python train.py --vocab_size=4585 --text_encoder_width=256 --text_encoder_head_dim=48 --text_encoder_bias="none" --cond_dropout=0.2 --scale_shift_norm=false --weight_decay=0.03
Rows from block 2 of the text encoder, named by matrix and row number. Rows with one number belong to one neuron. Each number is 128 + 24 x the weight over its row's rms, rounded and kept within 0 to 255. All counts start at 0. After the name is the row's rms in percent of the matrix's.
# gate: MLP gate (text_encoder.blocks.2.mlp.gate.weight, 672x256), inputs 128-255
# fc1: MLP up (text_encoder.blocks.2.mlp.fc1.weight, 672x256), inputs 128-255
# fc2: MLP down (text_encoder.blocks.2.mlp.fc2.weight, 256x672, transposed), outputs 128-255
gate.294 074 [ 90 156 115 114 122 110 108  86 138 120 146 152  97 142 141 154  91 126 119 158  95 136 128 170 136 132 149 102 135  91 113 172 135 117 125 146 165 146 102 135 127 115  65 111 107 133 128 111 167 126 123 149 148 122  94 156 126 126 142 139 134 163 129 148  99  71 130  98 139 132 117 104 104  98 141 124  93 128 185 125  76 123 124 111 164 155 136 167 128 161 135 108 149 111  88  84  88 140 120 146 145 122 112 129 114 114 160  88 128 158 163  70 139 122 162 109 136 111 130 108 180 123 105 100 144 118 144 110]
fc1.294 071 [160 127 157 139 150 127 107 154 157 126  83 157 122 140 153  77 154 135 152 102  99 118 145 167 136  99 131 121 135 151 129 128 127 142 158 117 121 148 112 106 110 101 116  93 146 127 113 119 127 106 155 107 120 115 126  97  95 149 178 125 113 159 136 146 135 136 150 157 120  84 112 143 153 132 133 138 150 137 116 105 143 137 149 133 101 162  76 116 144 100 109 143  91 110 143 137 144  96 153 134 106  99 162 130 112 149 139 137  75 122 130 131 115 111 135 142 115 112 125 106 134  98 152 160 140 129 141 157]
fc2.294 057 [117 114  96  97 113 148 117 153 138 113 150 201 124 122 124 146 107 162 165 142 124  99  96 114 175 148 136 130 121 117 136 145 132 102  95 118 143 123  93 120 167 128 115 103 161 162 132 152 138 161 156 105 134 155 105  95 161 126 133 129 124 123 122 103 138 146 102 109 136 139  98 151 124 162 116 115 170 121 127 140 115 124 117 109 124 118 112 172  84 119 112 131 159 114 118 123 135 127 176 119 169 146 120 110 165 132 159 157 157 105 155 120 120 117 148 128 146 104 111 134 117 139  88 115 143 163 163 174]
gate.295 142 [180 131 160 174 121 135 116 124 107 140 138 153 130 126 135 156 109 154 102 163 126 134 116 129 153 127  90  91 158 129 149 147  97 135 124 145 113 167  92 123 131 142 102 141 129 117 110 107 107 135 137 108 121 109 115  85 129 124 113 130 140 132 128 128 151 144 110 174 129 121 110  70 115 113 150 111 165 115 142 120  97 137 124 116 150 107 121  92 132  86 132 100  93 123 169 115 157  98 161 115 103  88 111 125 143 139 135  92  88 111  70  73  98 172  71 123 122 152 148 145 125 138 137 128 144 164 102 128]
fc1.295 123 [ 85 116 140 138 144  96 123 133 142 124 194  92  95 143 141 162 119 126 142  96 122 132 102 109 139 113 160 153 131 136 131  88 123  97 133 147 136 152 123 109 146 172 131 114 107 116  68  81  84 142 143 127 108 111 112 125 120 153  86  88 136 142  50 132 176 122 123 128  76 109 137  88 141 112 115 113 126 146 126 132 103 130 133 121 166 130 158  90 125 144 113 127 133 118 160  99 134 154 120 137 139 156 124 123 124 150 152 108 126 134  89 119 118 176 104 149 129 123 200 130 162 132 128 122 133 134 127 141]
fc2.295 137 [143 144 111  75 183  76 164 156  99 132 136 103 108 133 118 131 141 133 124  89 100 145 110 127 119 128 125 143 127 138 145 163 124 173 148 143 113  99 156  96 124 153 153 159 108 143 164 120 116 144 142 136 123 138 121 165 164 142 113 183 151  76 122 159 130 110  89 151 193 162 130  93 131 122  88  73 145 121 118 133  96 140  96 124 104 144 120 160 140 174 124  94 127 154 140 132 155 174  86 122  77 125 109 173 118 120 145 113 158 139 105 107 105 129 179 177 133 178 109 146 111  95 131  74 134 114 120 120]
gate.296 048 [113 104 101 104  99 145 151 130 169 156 107 156 124 153 144 127 158 104 133 124 128 116 136 149  90 120 131 143 159 118 146 118 104 121 115 152 151 128 140 149 137 145  85 114 129  90 106  77 114 112 140 152  73 109  79 127 105 108 152 121 124 108 130 131 116  96 139 105 115 131 158 127 134 109 118 105  96 105 150 129 149 141 161 155 127 105 127 104 173  67 151 100 145  76 136 108 118  91 112 115 134 147 130 110 106 123 128 130 109 140 141 147 119 135  90 146 140 159 113 109 136 118 156 104 168 151 170 135]
fc1.296 044 [142 139 164 175 139 127  98 141 112 125 135 122 124 112 151 151 133  86 117 144 132  93 118 138 149 132 115 123  78 119 101 151 185 141 135  86 139  90 150 149 115 122 146 141 117 163 166 129 160 109 111 139 144 103 181 169 124 143  96 154 110 171  87 131 158 158 108 110 174 126 122 144 104 165 132 147 169 133 102 119  85 112  74 172 116 140 115  89 101 136 117 120 138 127 130 149 146 144  91 153 123 100 123 141 124 118 146 126 150  82 113  80 156 148  72 127 122 136 106 142 121  78 136 112 103  93 151 139]
fc2.296 040 [104 107 166 110 128 139 181 152 106 110 133 112 142 162 150 146 110 129 134 142 130 121 117 119 124 106 153 107 128 137 165 112 104  87 115 141 131 112 150 135 142 145 104 121 134  94 110  89 104 116 134 146  93 127 103  77  94 112 136 145 127 105 121 108 112 147 106 119 102 161 156 125 173 134 140 128 136  80 112 169 158 103 181 122 113 124 168 102 117 129 130 157 172 103 140 104  99 111 133 121 182 124  97 142 138 102 125 100 141 106 113 141 122 147 127 139 137  85 139 143 125 148 130  96 118 114 169 167]
gate.297 019 [134 108  64 145 148 120 174 138 163 132 122 112 123 159 146 148 160  95 139 134 110 122 148 131 101 144 118 109 125  99 135 149  95 152 121 122  94 121  92 149 120 105 115 115 117 174 134 110 151 153 104 166 149 121 156 140 120 127 156 114 147 122 125 125 110 117 113 117  97  99 115 163 110 169 130  67 137 159  77 185 145 127 136 158 123 121  98  88  99 135 108 133 103 142 148 150 177 102 125 165 146 161 120 145 105  80 119 126 153  95  85 142 171 148 120 111 107 101 136 154 167 115 127 157 141 140 135 101]
fc1.297 022 [128 140 170 163 159 143 135 151 125 137 121 120  94 147 108 128 144 125 149  57 144 177 163 119 146 101 100 141 153 158 135 167 153 133  99 157 139 142 131 144  92 177 146 131 103 164 115 168 149 120 165 159 154 131 143 116 141 157 163 106 143 106  94 168 118 138 159 124 112 182 148 113 105 136  96 124 161  96 145 111 104 119 114 104 129 127 122 146  84  93  88 122 150 148 120 151 136 146 124 161 149 151 138 165 131 171 133 121 136 143 135 154 136  98 106 162 130 152 142 175 113 146 138 128 129 137 159 153]
fc2.297 019 [105 127 146 122  99 145  87 114 123 138  88 130 153 146 130 153 141 105 104 122 125 111 104 137 155 127 101 154 166 158 131 132 130 151 111 113 114 121 133 130 104 104 137 134 122  99 122 126 131 161  87 118 138 114  91 116 124  92 102 177 112 103 155 145 119 116 120 143 104 133 104 119 101 101 144 104 130 151 152 158 134 168 118 138 144 161 141  85  80  87 178 100 101 133 160 124 152 125 178 110 152 133 107 111  89 132 178 170 111 137  82 148 102 131 165 129  82 110 169 122 149 141 106 143 136 121 125 148]
gate.298 028 [126 126 130 101 155 128 109  93 119 129 130 196 127 110 104 133 104 145 159 112 119 134 100 155 131 125 117 123 131 168 122 159 125 165 167 134 125 153 136 149 107  88 118 114 120 147 118 141 125 188 138 123 111 106 118 106 143 176 129 136 113 129  77 118 126  93  79 140  92 156 130 104 117 165 124 136 171 108 119 127 128 143 162 114 177 104 114 112 108 132 120 115 112 137  87  87  89 162  86 119 142 138 154 148 129 104 154  88 126 184 169 103  99 147 145 131 126 144 116 127 143 140 139 133 133 131 123 131]
fc1.298 033 [132 122 144 144 131 106 132  58 107 183 106 139  94 148 115 125 123 110 168  78 120 159 141 112 125 131 114  98 139 107 137 109 125 180 119 132 119 117 120 115  93 118 141 124 108 108 164 139 112 105  89 112 112 120 137 113 149  94 187 116 114 101 137 146 123 134 134 131 141 108 102 100 137 104 140 140 139 181 123 126 114 144 115 140 131 128 138 143 138 129 111 139 126 111  99 160  72 109 134 121 112 168 175 159 101 138 117 165 165 142 124 147 135 148 101 100 162 161 122 132 108 117 112 140 113 129 138 146]
fc2.298 028 [142 147 145 179 123 115 135 155 144 115 136 136 144 113 133 151 128 167 102 142 142 139 124 175 131 153 155 130 100 184 133  90 130 116 153 151 149 153 110 102 166 146  99 134 148  89  86 129 108 124  99  99 162 128 103 152 150 155  89 113 118 147 126 115 104 123 133 161 119 149 138  96  86 106 130 140 126 143 111 130 124 113  70 162 151 151 165 133 155 174 141 149 103 104 138 100 148 102 112 124 115 144 135  71 129 114 159 112  97 131 202  79 106 108 130 125 146 155 146 119 128 114 100 107 135 143 106 111]
gate.299 194 [100 169 127 115 152 112 127 147 129 125 116 150 126 119 145  89 122 178 146 160 136 136 149 136 183 136 112 128 173 171 103 159 129 110 133  84 145 134 134 152 148  62 137 161 124 142 184 128 141  89 137  81  91 104 128 128 106 112 174 126 160 177 154 180 101 136 136 150 115 117 165 135 104 126 124 156 161 120 131 131 168 135 156 157 140 132 112 117 124 132 118 173 130 119 154 127 117 149 160 140 160  76 176 143 121 156  91 134 126 159 133 113 133 106 118 137  97 127 116 124  86 119 164 172 137 108 114 132]
fc1.299 192 [107  83  90 145  92  96 148  75 107 148 127 144 134 114 164 168 168 148  87  94 101 136 137 107 101 114 104  79 128  68 104 110 148 125 159 138 163 115 123 131 116 139 109 128 133 107 108 114 127 162 133 127 184 135 144 168 165 132 146 141  94  90  78 112 124 115 126 158 106 123  98 111 132 127 137 124 110 149 118  98 100  95  80 146 104 126 141 155 105 135 168  70 136 110 126 117 128  79 110 125  88 139 131  78 144 111 169 155 168 118 118 140 137 149 116 117 122 120 135 162 154 173 150 117 129 111 120 111]
fc2.299 204 [129 142 138 148 152 174 148 149 112 138 134 147 106 129 134 103 113 142 102 155 141 140 137 113 113 125 140 162  97 150 153 149  92 128 112 133 124 165 172 127 101 146 108 120 113 122 118 136 141 167 119  82 112 152 143 124 105  77 176 120  87  88 134 130 129 160 140 114 118 137  75 105  85 123  86 153 124 107 158 140 170 151 143 121 105  79 128 137 129  99 133  98 174 130 119 116 117 166 154 132 122 142 123 130 108 119 126 124 122 156 141 140 104 116 110 122 149 124 123  74 125  86 105 154 146 120 150 132]
gate.300 071 [113 119 132 107 144 134 123 140 150 143 147 107 127 109  68 137 163 119 133 125 135 131 129 151 101 137  86 119 125  84 116 111 121  74 113 116 121 166 123 137 124 143 177  86 111 146  91 138 148 123 146 145 160 144 132 147 105 164  89 107  76 152 135 123 176 143 113 172 106 130 146 154 154 140 110 115 116 113 119 172 165  70 117 113 153 155  96 100 171 130 144 113 131 116 130 110 135 159 114 160 148 111 137 113 167 147 143 143 148 103 135 140 126  95 168  94 141  96 138 139  92 112 152 128 115 144 139 123]
fc1.300 061 [143 110 141 129 163 132 123 122  89  88 128 187 146 131 132  78 129 184 125 120 157 116 109 144 151 164 111 116  81 183 133 116 151 129 116 135 115 149 108 142 116 140 139 130 102 132 177  87 132 152 117 141 177  88 143 123 110 126 140 112 154 120 103 152 119 159 135 148 151 141 137 112 151 123 124 157 139 135  96  86  99 119 154 122 123 134 121 151 138 107 123 150 145 129 105 128  89 137 146 121  79 122 110 130 158 153 142 136 121 129 112 136 133  91 116 127 131 112 100 166 147 118 133 152 171 138 110 122]
fc2.300 061 [ 89  75 163  90 102 144 151  65 148 143 132 127 142 115 167 160 126 108  92 138 138  99 148 142 162  84 142 113 138  89 126 137 101  87 173 149 159 141 114 134 118 100 137 135 113 131 161  87 129 149  82 128 141 117 122 123 106 167  85 112  87 104 130 154 108 122 134 132 141 127 124 156 130 117  76 156 126 136 134  98  61 136 124 165 115 108 141 115 107 125 134 124 153 152 152 151 100 126 165 164 147  98 161 150 125 115 136 132 149 105 152 123 105 164 123 105  99 175 146 156 148 124  83  94 110  85 105 134]
gate.301 042 [ 96 132 125 129 111 167 105 162  94 108 126 118 132 135 106  99 136 146 109 120 158 140  83 153 170 113 140  98 131  98 104  80 151 139 129 149 178 124 129 124 161 101 109 124  89 115 110 139 170 172 117 155 151 102 138 134 120 114 107 162 151 141 151 143 175  92 114 134 145 142 143  98 183 134 116 109 119 146 127 134 140 127 114 135 105 179 113 185  96 161 100 117 138 139 161 101 110  99 102 145 123 122  89 147 123 166 152 158 123 145 151 124  88 120  91 161 172 118 135 144  73 117 113 133 118 153 108 141]
fc1.301 035 [142 113 145 137 129 144 133 137 102 119 103  89 127 104 152 109 152 103 104 120 183 118 145 141 127 150 182 115 106 144 124 128 146 115 106 108 138 177 111 200 116 130 170 135 115 129 167 105 101 157 140 147 111  88 124 151  86 147 122 117 106 163 122 115 145 138 116 153 175 124 128 142 140 122 148 126 116 154 114  93  90  79 162 145 145 117 147 125 146  74 138 148 118 132 148 141 144 107 125 134 153 145 121 135 118 118 125 118 122 105 134 139 165 102  97 152  93 127 110 172 133 147 111  92 130 151 141  86]
fc2.301 039 [117 104  96 134 143 168 157 127 111 116 156 151 113 133 117 160 125  74 173 134 129 128 180 103 111 115 129 136 119 130 102 180  94 133 164 118 136 139  99 108 150 135 159 139  77 121 114 111  86 146 103 109 135 132 177 138  96 116 114 164 158  66 152  91 168 135 160 107 127 117 128 136 164 147 151 130 100  85 117 125  96 110 120 145 156  89 107 143 150 127  88 149 144  98 111 134 115 115 160 117 143 100 111  88 119 159 120 143 112 105 149 119 120  84 143  95 117 120 186 118 112 137  96 132 139 171  87  94]
gate.302 039 [130  89 138  89 171 138 144 118 118 115 133 100 142  93 115 141 129 170 104 165 141 116 125 172 109 161  86 121 126 108 134  88 126  97 146 120 124 147 149 127 105 172 168 150 159 137 163 148 116 153 158 127  98 101 123 170 147 153 129  89  93 110 155 141  89 174 126 102 134 130 107 133 106 123 146 123 178 133  99 123 183 131 148 129 164 109 155 109 145 147 128 130 143 110 118 144 107 118 151 165 104 140 141 117 131 136 102 119 141  74  95  95 105 101 151  97 107 100 107 121 124 142 121 162 128 124 136  99]
fc1.302 044 [ 93 135 162 141  77 115 125 169 151 131 143 134 115 164 134 137 147  92 127 153  91 143 143 133 125 118 148 149 109 125 123 116 149 124 142 113 134 163 125 105 159 139 133 100 129 120 124 156 124  64 113 151 160 148 129 100 151 119 114 122  95 125 103 144 102  73 110 146 113 124 154 121 148 120  96 101  97  89 141  96 115  77 122 140 127 118 104 170 123 179 142 136 141 161 140 120 127 126 123 122 140  94 152 145 136 154  74 121 127 176 123 130 155  98 172 119 169 121 113 121 130 144 122 127 122 150 146 134]
fc2.302 044 [160 148 121 117 111 119 124 111 103 127 103 111 132 135 109  95 165 110 153 133  80 110 181 137 112 156 146 145 141 156 114 155 158 111 143 146 106 137 170 132 163 141 140 130 163 164 140 139  56 120 145 118 145 126 123 126 149 106 128 131 167 135 116 142  85 115 120 141 100 164 115 106 109 121 116 160 142 167  81 124 114 131 101 145 158 100 128 136 157  78 169 133 130 111 120 148 145 107 123 180 140 127 122 107 117 132 143 130 139 125 148 154  89 147 100 155 105 180 118 101  82 109 134 121 102 146 113 110]
gate.303 050 [127 149 136 138 122 108 134 134 145 145  96  90 150 144 119 121 118 122 134  99 179 120  88 118  96 130 135 139 106 118 158 165 136 188 138 121 139 129  91 104  90 134 132 125  89 175 142 143 153 165 156 118 108 137 155 104  85 143 126 151  65 152 130 119 123 132  87 111 110 116 157 117 116 124  89 155 150 145 122 122 113 126 111 121 148 165 155 168 150 123 117 132 115 134 155 125 147 128 140 131 130  92 117 152 104 142  96 112 145  95  90 131 127 127 119 129 138 157 136 164 128 114 132 141 131 132 163 126]
fc1.303 045 [125 127 170 117 128 154 127 136 157 128 144 125  97 135  92 118  99 140 139 171 142 130  97  92 115 179  90 166 102 117 153 101 118  70 167 142 129 142  88 140 171 127 106 129 124  98  73  93 110 126 140 126 133 122 113  92 156 145 114 138 161 141 121 127 124 100 162 164 105 117 141 123 149 123 142  90  95 103 132 140 150 160 102 171 110 114 119 121 102 122  77 147 114 172 116 133 119 147 150 162 113 152 130 126 105 119 107 125 145 121 159 144 157 129 134 118 172 163 132 121 184 121 159 114 105 133 122  99]
fc2.303 044 [139 131 115  90 118 101 154 150 141 149 102 121 100 104 105 136 140 142 142  85 129 149 157 126 117 135  97 150  89 134 158 112 119 108 192 151 126  84 138 136 148 103 152 156 124 142 140 177 126  67 114 100 120 147 139 104 142 123 107 176 153 117 156 146 140 126  91 134 117 140 106 140  88 129 139 151 131 124 156 103 113 133 124 126 182 141 167 126 161 163  97 142 107 137 120 134 113  97 110  63 121 108 104 164 127 128 129 105 110 145 131 109 109 118 141 162  92 101 111  98 177 125 124 117 171 108  97 140]
gate.304 120 [114 125 123 160 179 121 141 160 102 130 103 123 152 146 163 106 148 114  95 124 136 117  77 135 183 155 156 109 106 104 154 131 107 128 127 102  75 150 139 144 172 127  58 123 154 107 121 134 140 115 150 119 115 113 167 125  94 107 141 101 123 134 139 194 127 118 102 116 150 157 138  90 114 101 114 138 149 121 149 142 174 119 172 117 157 137 155 131  71 145 107 110 135 110 125 119 154 105 140 149 153 113 137 138 107 170 180 101  66 101 150  96  74 148 142 117 124 175 100 143 132 133 127 121 119 133 123 129]
fc1.304 132 [134 143  99 100 124 177 145 115 159 106 151 136  88 135 116 134 127 117 166 150  92 127 146 122  88 146 121 124 130 139 123 118 139 144 144 153 183 125 149 149 153 120 157 111 109 126 122 120  77  97  97 133 133 179 123 110 153 124 121 110 141 152 129 111 186 143 139 127 119  87 153 159 143 172 129 126 129 114 119  98  86 114  89 131 105  97 122 125 162  97 125 147 127 168 112 116 115 135 139 114 123 149 133 129 130 119 112 149 152 177  89 180 165 102 116 145 107  88  93 114 143 111 112 166 103 128 151 112]
fc2.304 120 [133 119 129 115 152 178 116 133 146 115 140 126 127 147 144 102 174 105 152 133 137 179 145  94 126 133 147 153 101 117 111 125 143  96 156  96 110 103 123 139 127 147 127 147 105 160 156 140 102 113 133 127 141 135  91 121 117 110 110 104 132 114 118 142 124 127 134 131 132 103 112 130 141 191  99 121 110 110 134 157 104 175 132 103 161 138  86 120 133  97  93 170 133 124 143 139 111 156 103  92 154 160 111 134  96 112  97 118 128  57 174 113  87  94 164 120 138 178 143 130 147 110 143 150 132 142  81 130]
gate.305 024 [147 125 142 102 106 143 118 109 109 132 128 164 127 124 126  84 117 102 160 180 146 128  99  92 132 108 131 123 105 136 140 122 128 102  61 116 135 112 150 107  84 130 154 115  97 115 138 101 161  92 137  87  95 138  99 119 114 118 117  97 146 148 163 123 126 136 109 132 109  81 107 122 120 105 112 175  96  92 166 126 115 102 126 148 118 140 151  67 111 162 142 163  88 143 147 148 118  91 130 136 151 117 163 105 130 107 156 112 161  77 118  98  95 126 122 102 109 121 165 132 115 133 136 156  84 119  95  77]
fc1.305 022 [ 99 148 162 145 161 110 156 104 112  86 149 150 147 142 145 154 155 136 156 137 105 135 145 139 136 114 125 123 120 132 131 122 117 156 129 121 132 137 134 179 124 127 153 144 154 166  96 102 106 151 120 118 117  65 157 107 168 161 129 148 112 118 116 118 102 137 145 109 143 141 138 114 133 105 119 117 162 129  67 137 115 165 128 134 126 110 159 164 115  99  87 140 191 154 175  95 169 145 151 130  59 116 107 114 155 132 153 140 138 110 135 147 150 121 112 113 142 154 136 152 121 121 155 112  97  95 139 141]
fc2.305 020 [128 120 120 140 136 110 139 154 127 163 117 160 145 116 143 174 122 149 131 141 143  91 134  68 124 125 122 115 131  86 130 106  98 132 145 140 138 143 163 115  75 109 140 131 170 127  91 154 135 137 107 100 105 158 120 130 161 114 129 127 101 178  96 129 105 128 143 125 134 117 163  95 118 198 169 125 126 168 126 109 117 125 116 155 101 104 138 115 142 115 137 106 123 163 115 162 108 138 102  93  94 131 153 104 158 126 122 119 227 116 127 173 135 138 110 113 117 100  93 100 142 161 130 143 138 106 133 100]
gate.306 030 [ 63 113 141 114 157 108 135 102 144 151 155 112 159 105 107  92 140 124 153 122  76  96  77 161 170 152 129 119 133 139 160 133 106 135 143 142 126 133 159 139  59 153 100 151 134 121 141 136 122 178 103 129 151 125 143 108 105 132  92 120  87 147 128 143  93  71 116 156 157 116 150 133 100 118 137 140 108 125 123 105 150 116 131 139  84 130 108 176 182 154 137 129 138 113 141 121  98 116 157 114 134 121 115  93 147 114 152  99 133 104 163 104 127 136 151 118  80 120 128 147 142 103 130 109 130 169 102 118]
fc1.306 024 [125  59 151  93 132  77 179 109 126 103 135 113 172 123  87 118 142 119 138 113 126 155  64 122 122 138 116 123 138 177 170 113 146 150 168 153 142 155 123 106 157 102 106 129 127 108 117 152 163 116  78 147 152  98 107  80 154 163 123 133 104 126 104 142 118 151 172 186 144 152 107 112 153  98 148 111 139 129 147 123 143 152 176 105 115 134 111 157 165 148 162  88  83 148 118 124 131 144 127 111 124 124 100 131 163 126 128 101 104 119 109 118 131 192 186 165 119 122 138 132 134 139 116 120  89 136 128 103]
fc2.306 022 [116 170 150 129 132 133 113  62 118 144 156 115 144 128 140 148 124 178  73 116 108 114 128 135 103  92 136 118  79 112  76 149 122 121 112 169 103 135 171 122 146 155 143 141 115 132 155  98 100 103 152 153 123 143 100 195 108  94 129 120  98  96  98 126 152  82 178  94 125 128 194 141 179 147 154 128  86 121 130 143 110 128 116 148 121 107 137 141 154 107 137 126 108 122 142 103 160 118 122 107 113 160 127 151 125 148 106  99 145 105 150  95 140 166 126 151 108 144 109 108  66 128 202 103 106 115 144 111]
gate.307 051 [121 111 106 146 115  96 135 102 148 117 116 121 130 139  93 164 151 153 129 114 111 138 115 163 106 167 138 107 131 119 143 160  88 114 137 146 134 117 144  98 161 139 133 126 144 134 132 105 120 130 135 152 128 106 131 158 155 144 142 130 125 141 140 154 139 107 178 120 115 180  99 132  91 163  84 125 116 151 155 120 141 109 123 115 158 133 120 122 125 173  81 164  79 126 117 156  97 185 140 147  63 124 143 110 139 158 123 164 139 109 146 186 116 177 180 102 132 134 118 146 160  99 110 145 108  88 103 133]
fc1.307 044 [ 98 138 140 132 131 142 132 106 121  99 126 131 101 145 111 174 151 117 142 113 117 131 137 134 105 171 136 104 122 140 147 139  92 108 144 134 134 108 151  93 112 120 125 146 128 114 127 118 127 102 139 139 128 127 134 175 189 138 141 142  69 125 142 134 154 134 178 134 138 178 114 146  91 152  80 151 120 155 162 112 128  99 156 132 152 155 132 142 133 149  76 101 117 130 130 153 112 143 122 136  92 135 152  83 119 117 134 115 156 114 147 195 126 142 184 127  98 165 114 136 141  87 129 118  89  89 105 153]
fc2.307 046 [175  86 104 151 123 124 101  98 111 149 123 137 129 164 119 160  97 100 170 107 140 110 108 136 131 115 148 170 137 179 127 148 163 145 136 122  98 142 124 131 126 132 150 107 145 177 117 148 138 153 107 138  87 101 131 129  73 135 139 147 172 143 111 102 132 123  99 131 105 133 160  91  95 152 138 170 158 136 117  91 147 132 139 148 133 121  85  80 166 120 114  96 122 139 137 122 158 113 108 136 117 118 104 148 117 144 118 100 111 139 123  96 135 142  80 183 135 117 113 139 111 137 132 133 171 103 149  88]
gate.308 147 [119 110 141 102 143 138 129 150 149 133 170 147  99 164 130 170 134 122 152 118 130  99 122 168 136 142 108 133 125 156 152 108 138 160  88 111 132 128 152 113 165 159 163 179 142 140 135 133 135 174 112 147 142  93 120 125  86 106 101 111 149 157 119 108 167 114 160 123  72 121 105  94 119 128 129 148  92 156 164 156 161 117 149 119 161 147 131 116 138 133 169 137 170 171 145  80 143 108  96  98 108 116 128 134 107 103 104 124 121 105 160 111 112 113 160 100 130 140 122 131 124 126 198 162 163 137 125 114]
fc1.308 175 [151 151 109 150 154  77 151  82  78 120  91 100 126 103 118  90 130 153  89 104 138 157 124  84 112 132 139 159 147 106 115 158 110  94 150  92 124 116 128 132  74 126  66  96  91 127 132 143 105  99 149 124 104 148 157 148 175 154 150 146  97  78 125 120 139 117  97 148 152 128 175 138 106 108 125 103 169  96  90 100 100 160 120 138 105 123 155 181 152 153 102  98 110 130 158 141 103 131 144 130 117 141 124 135  94 128 158 167 141 118 139 107 153 152  90 141 134 114 123 135 113 115  71 117 132 120 121 101]
fc2.308 155 [100 109  82 123 162  78 146 146  85 170  99 134 153 110 107 103 117 128 112 127 105 103 124 141 133 106  99 153 138 139 140 130  94 126 157 170 141 154 116 103 119 131 140 138 152 149 101 101 119 131 116 122 128 112 111  84 117  82 154 107 136 163 101 144 146 126 113 147 154 153 124  86 131 123 169 124  99 106 122 152 128 102  96  89 105 161 159 118 128 132 108 166 135 137 100 163 152 104 134  98  58 111 143 106 138  88 107  72 126 109 160 162 108 122 142 119 143 103 120 132 164 135 156 113 101  61 105 123]
gate.309 202 [115 113 108 111 124 124 116 140 115 135 121 133 149 110 121 121  95 133 174  94 127 154 109 122 120 122 124 144 138 117 147 147 136 108 135 142 118 132 119 117 161 101 187 149  94 140 133 101 158  90 132 117 122 101 109  75 137  74 116 111 130 133 147 130 142 141  95 148 117 148 118 108 117 140 107  97 141 139 143 149 162 106  94 105 157 156 164  97 167 150 129 148 120 122 120 101 155 163 172 160 159 152 115 162 168 106 122 136 152 151 133 120 113 141  91 123 141 138 133  99 132 110 156 136 144 129 102 116]
fc1.309 208 [136  92 106 111 133  73 135 121  68 142 132 107 143 151 118 130  80 122 108 113 119 117 133 160 115 165 154 148 126 120 159 144  98 113 138 112  95 121 153 118 171 118 142 135 114 174  85 126 134 109 121 147 124 114 132  99 130 109 129 122  92  86 126 144 123 125 128 103 117 140 131  96 111 128  94 104 127 125 131 141 145 124 124 100 150 149 136 107 176 127 104  91 125 112 117 146 134 138 170 129 143 141 125 126 151 118 146 104 110 130 200 137 123 145  88 125 141 113 129  92 125  81 129 159 126 140 123  57]
fc2.309 216 [116 142 147 151 139 137 144 139 101 148 158 135 124 146 100 113 158 159 126  78 128 115 136 145 122 156 121 122  93  94 139 124 139 106 139 134 144 108 187 105 172 146 158 106 134 150 133 106 155 139 124 150 114 106 132 123 115  91 122 125 166 115  78 110 107 102 164 133 207 113 123 170 169 140 135 141 149 131 141 116 121  97 140 148 114  81 154 162 125  86 115 105 109 135 117 160 121 101 121 167  72 148 114 123 100 136 127 131 142  93  63  98 126 139 133 123 123 151 155 160 164 134 115 128 117 131 131 132]
gate.310 129 [128 130 123  84 113 128  92 161 142 117 145 121 146 108 134 146 107  90 138 183 129 147 128 157 130 137  92 149 106 133 130  92 158 131  98 136 173  98 143 129 123 111 114 131 133 147 134  98 118 144 112 137 160 157 145 146 137 127  97 152  86 147 157 145 140 132 122 169 105 123 173 151 169 131  94 113 121 144 142 150 134 127  72 159 134 116 109 115 125 156 123 150 154 174 138 120 119 160 116  99 156 121 143 163 132 112 104 138 160 131 145 131 153 141 147 158 131 100 136 165 135  83 165 131 132 168 164 135]
fc1.310 135 [162 116 145 137 143 127 164 156  83 190 137 120  96 154 124 136 128 115 132 137 172 149 127 127 133 115 136 155 157 114 109 134 123 102 154 121 106 117 102 112 143 169 134 154 160 148 152 125 142  74 131 118 125  99 153 163 166 157 101 121 154 140 108 121 154 157 106 148 161 128 152 113 145 179 124 165 150 111 131 147 148 123 126 125 141 139 110 129 117 133 154 109 137  71 135  90 144 148 132 115 131 113 100 106 117  78 106 131 141 135 110 117 109 111 102 107 133 119 117  93 156 142 144 131  75 153  80 112]
fc2.310 137 [ 98 131 155 173 134  93 113 169 148 126 142 133 118  75 126 124 121 144  84 115 142 138 122 161 101 121 111 100 147  93 142  86 124 123  98 104 137 127 119  93 158 115 128 111 136 134 106  81 177 143  97  98 150 108  98 120  95 156  99 112 118 127 154 118 152 139 125 131  98 163 125 132 120  68 102 125 108 118 149 163 145 123 174 180 107 151 141 100 128 139 133 137 136 121 141 175 164 118 100 111 116 185 118 147 149 148 120  95 125 165 113  92 139 101 129 143 138 126 122 120 117 121 168 140 144  96 177 135]
gate.311 070 [143  85 104 156 117 108 138 128 136 123 133 127 121  95 129 153 108 105 118 141 122 123 106 136 161 175  93 132 106 138 171 115 123  72 113 136 130 136 105 130 140 125 145 154 152 125 168  84 142 143 133  87 132 145 122 106 136 177 122 167 104 179 124 145  98 152 141 114 112 135 118 159 146  73 114 118 115 141 156 129 115  86 145 147 119 115 157  97 125 135 110 142 142 106 137 151 121  96 147  70 130 105 135 128 123 155 131 130 103 116 123 141 102 142 140  95  80 138 103 159 118 169 122 182 149 125 180 142]
fc1.311 076 [120 103  87 134 110 143 120 142 131  85 132 149 116  87 154 124 118 105 164 142 155 134 137 127  69  94 116 160 122 125 139 101 128 125 125  91 142 118  98 148  82 125 114 130 104  84  87 127 101 105 159 108 150 101 145 142 125 166 133  90 130 137 151 125 138 134 147 147 109 151 113 131  98 157 121 154 114 117 147 115 129 126 126 168 140 142 146 123 126 162 125 139 156  87 141 160  94  76  69 104 167 141  89 134 141  95  52 108 157 134 105 108 125  92 144  95 164  98 124  90 169 102  93 152  93 128 135 118]
fc2.311 077 [144 190 124 145 119  84 143 149 137 148 107 131 134 136 153 161 180  93 157 134 156 133 138 112 147 160  95 121  98 129 133 113 127  96 168 100 118 171 130 158 176 125 141 151 115 116 121 131 188  98 114 114 132 135  83 138 104  95 143  92 108 136 107 135 122 157 135 119  80 121 134 145 142 137 140 148 132  86  85 154 137  87 128 159 153 145 133 124 152 137 146 103  97 119 108 147 112 109 135 131 154 123 146 115 140  96 145 133 109 122  93 146 116 118 105 136  85 141 129 127 123 168 147 120 154  81 143 124]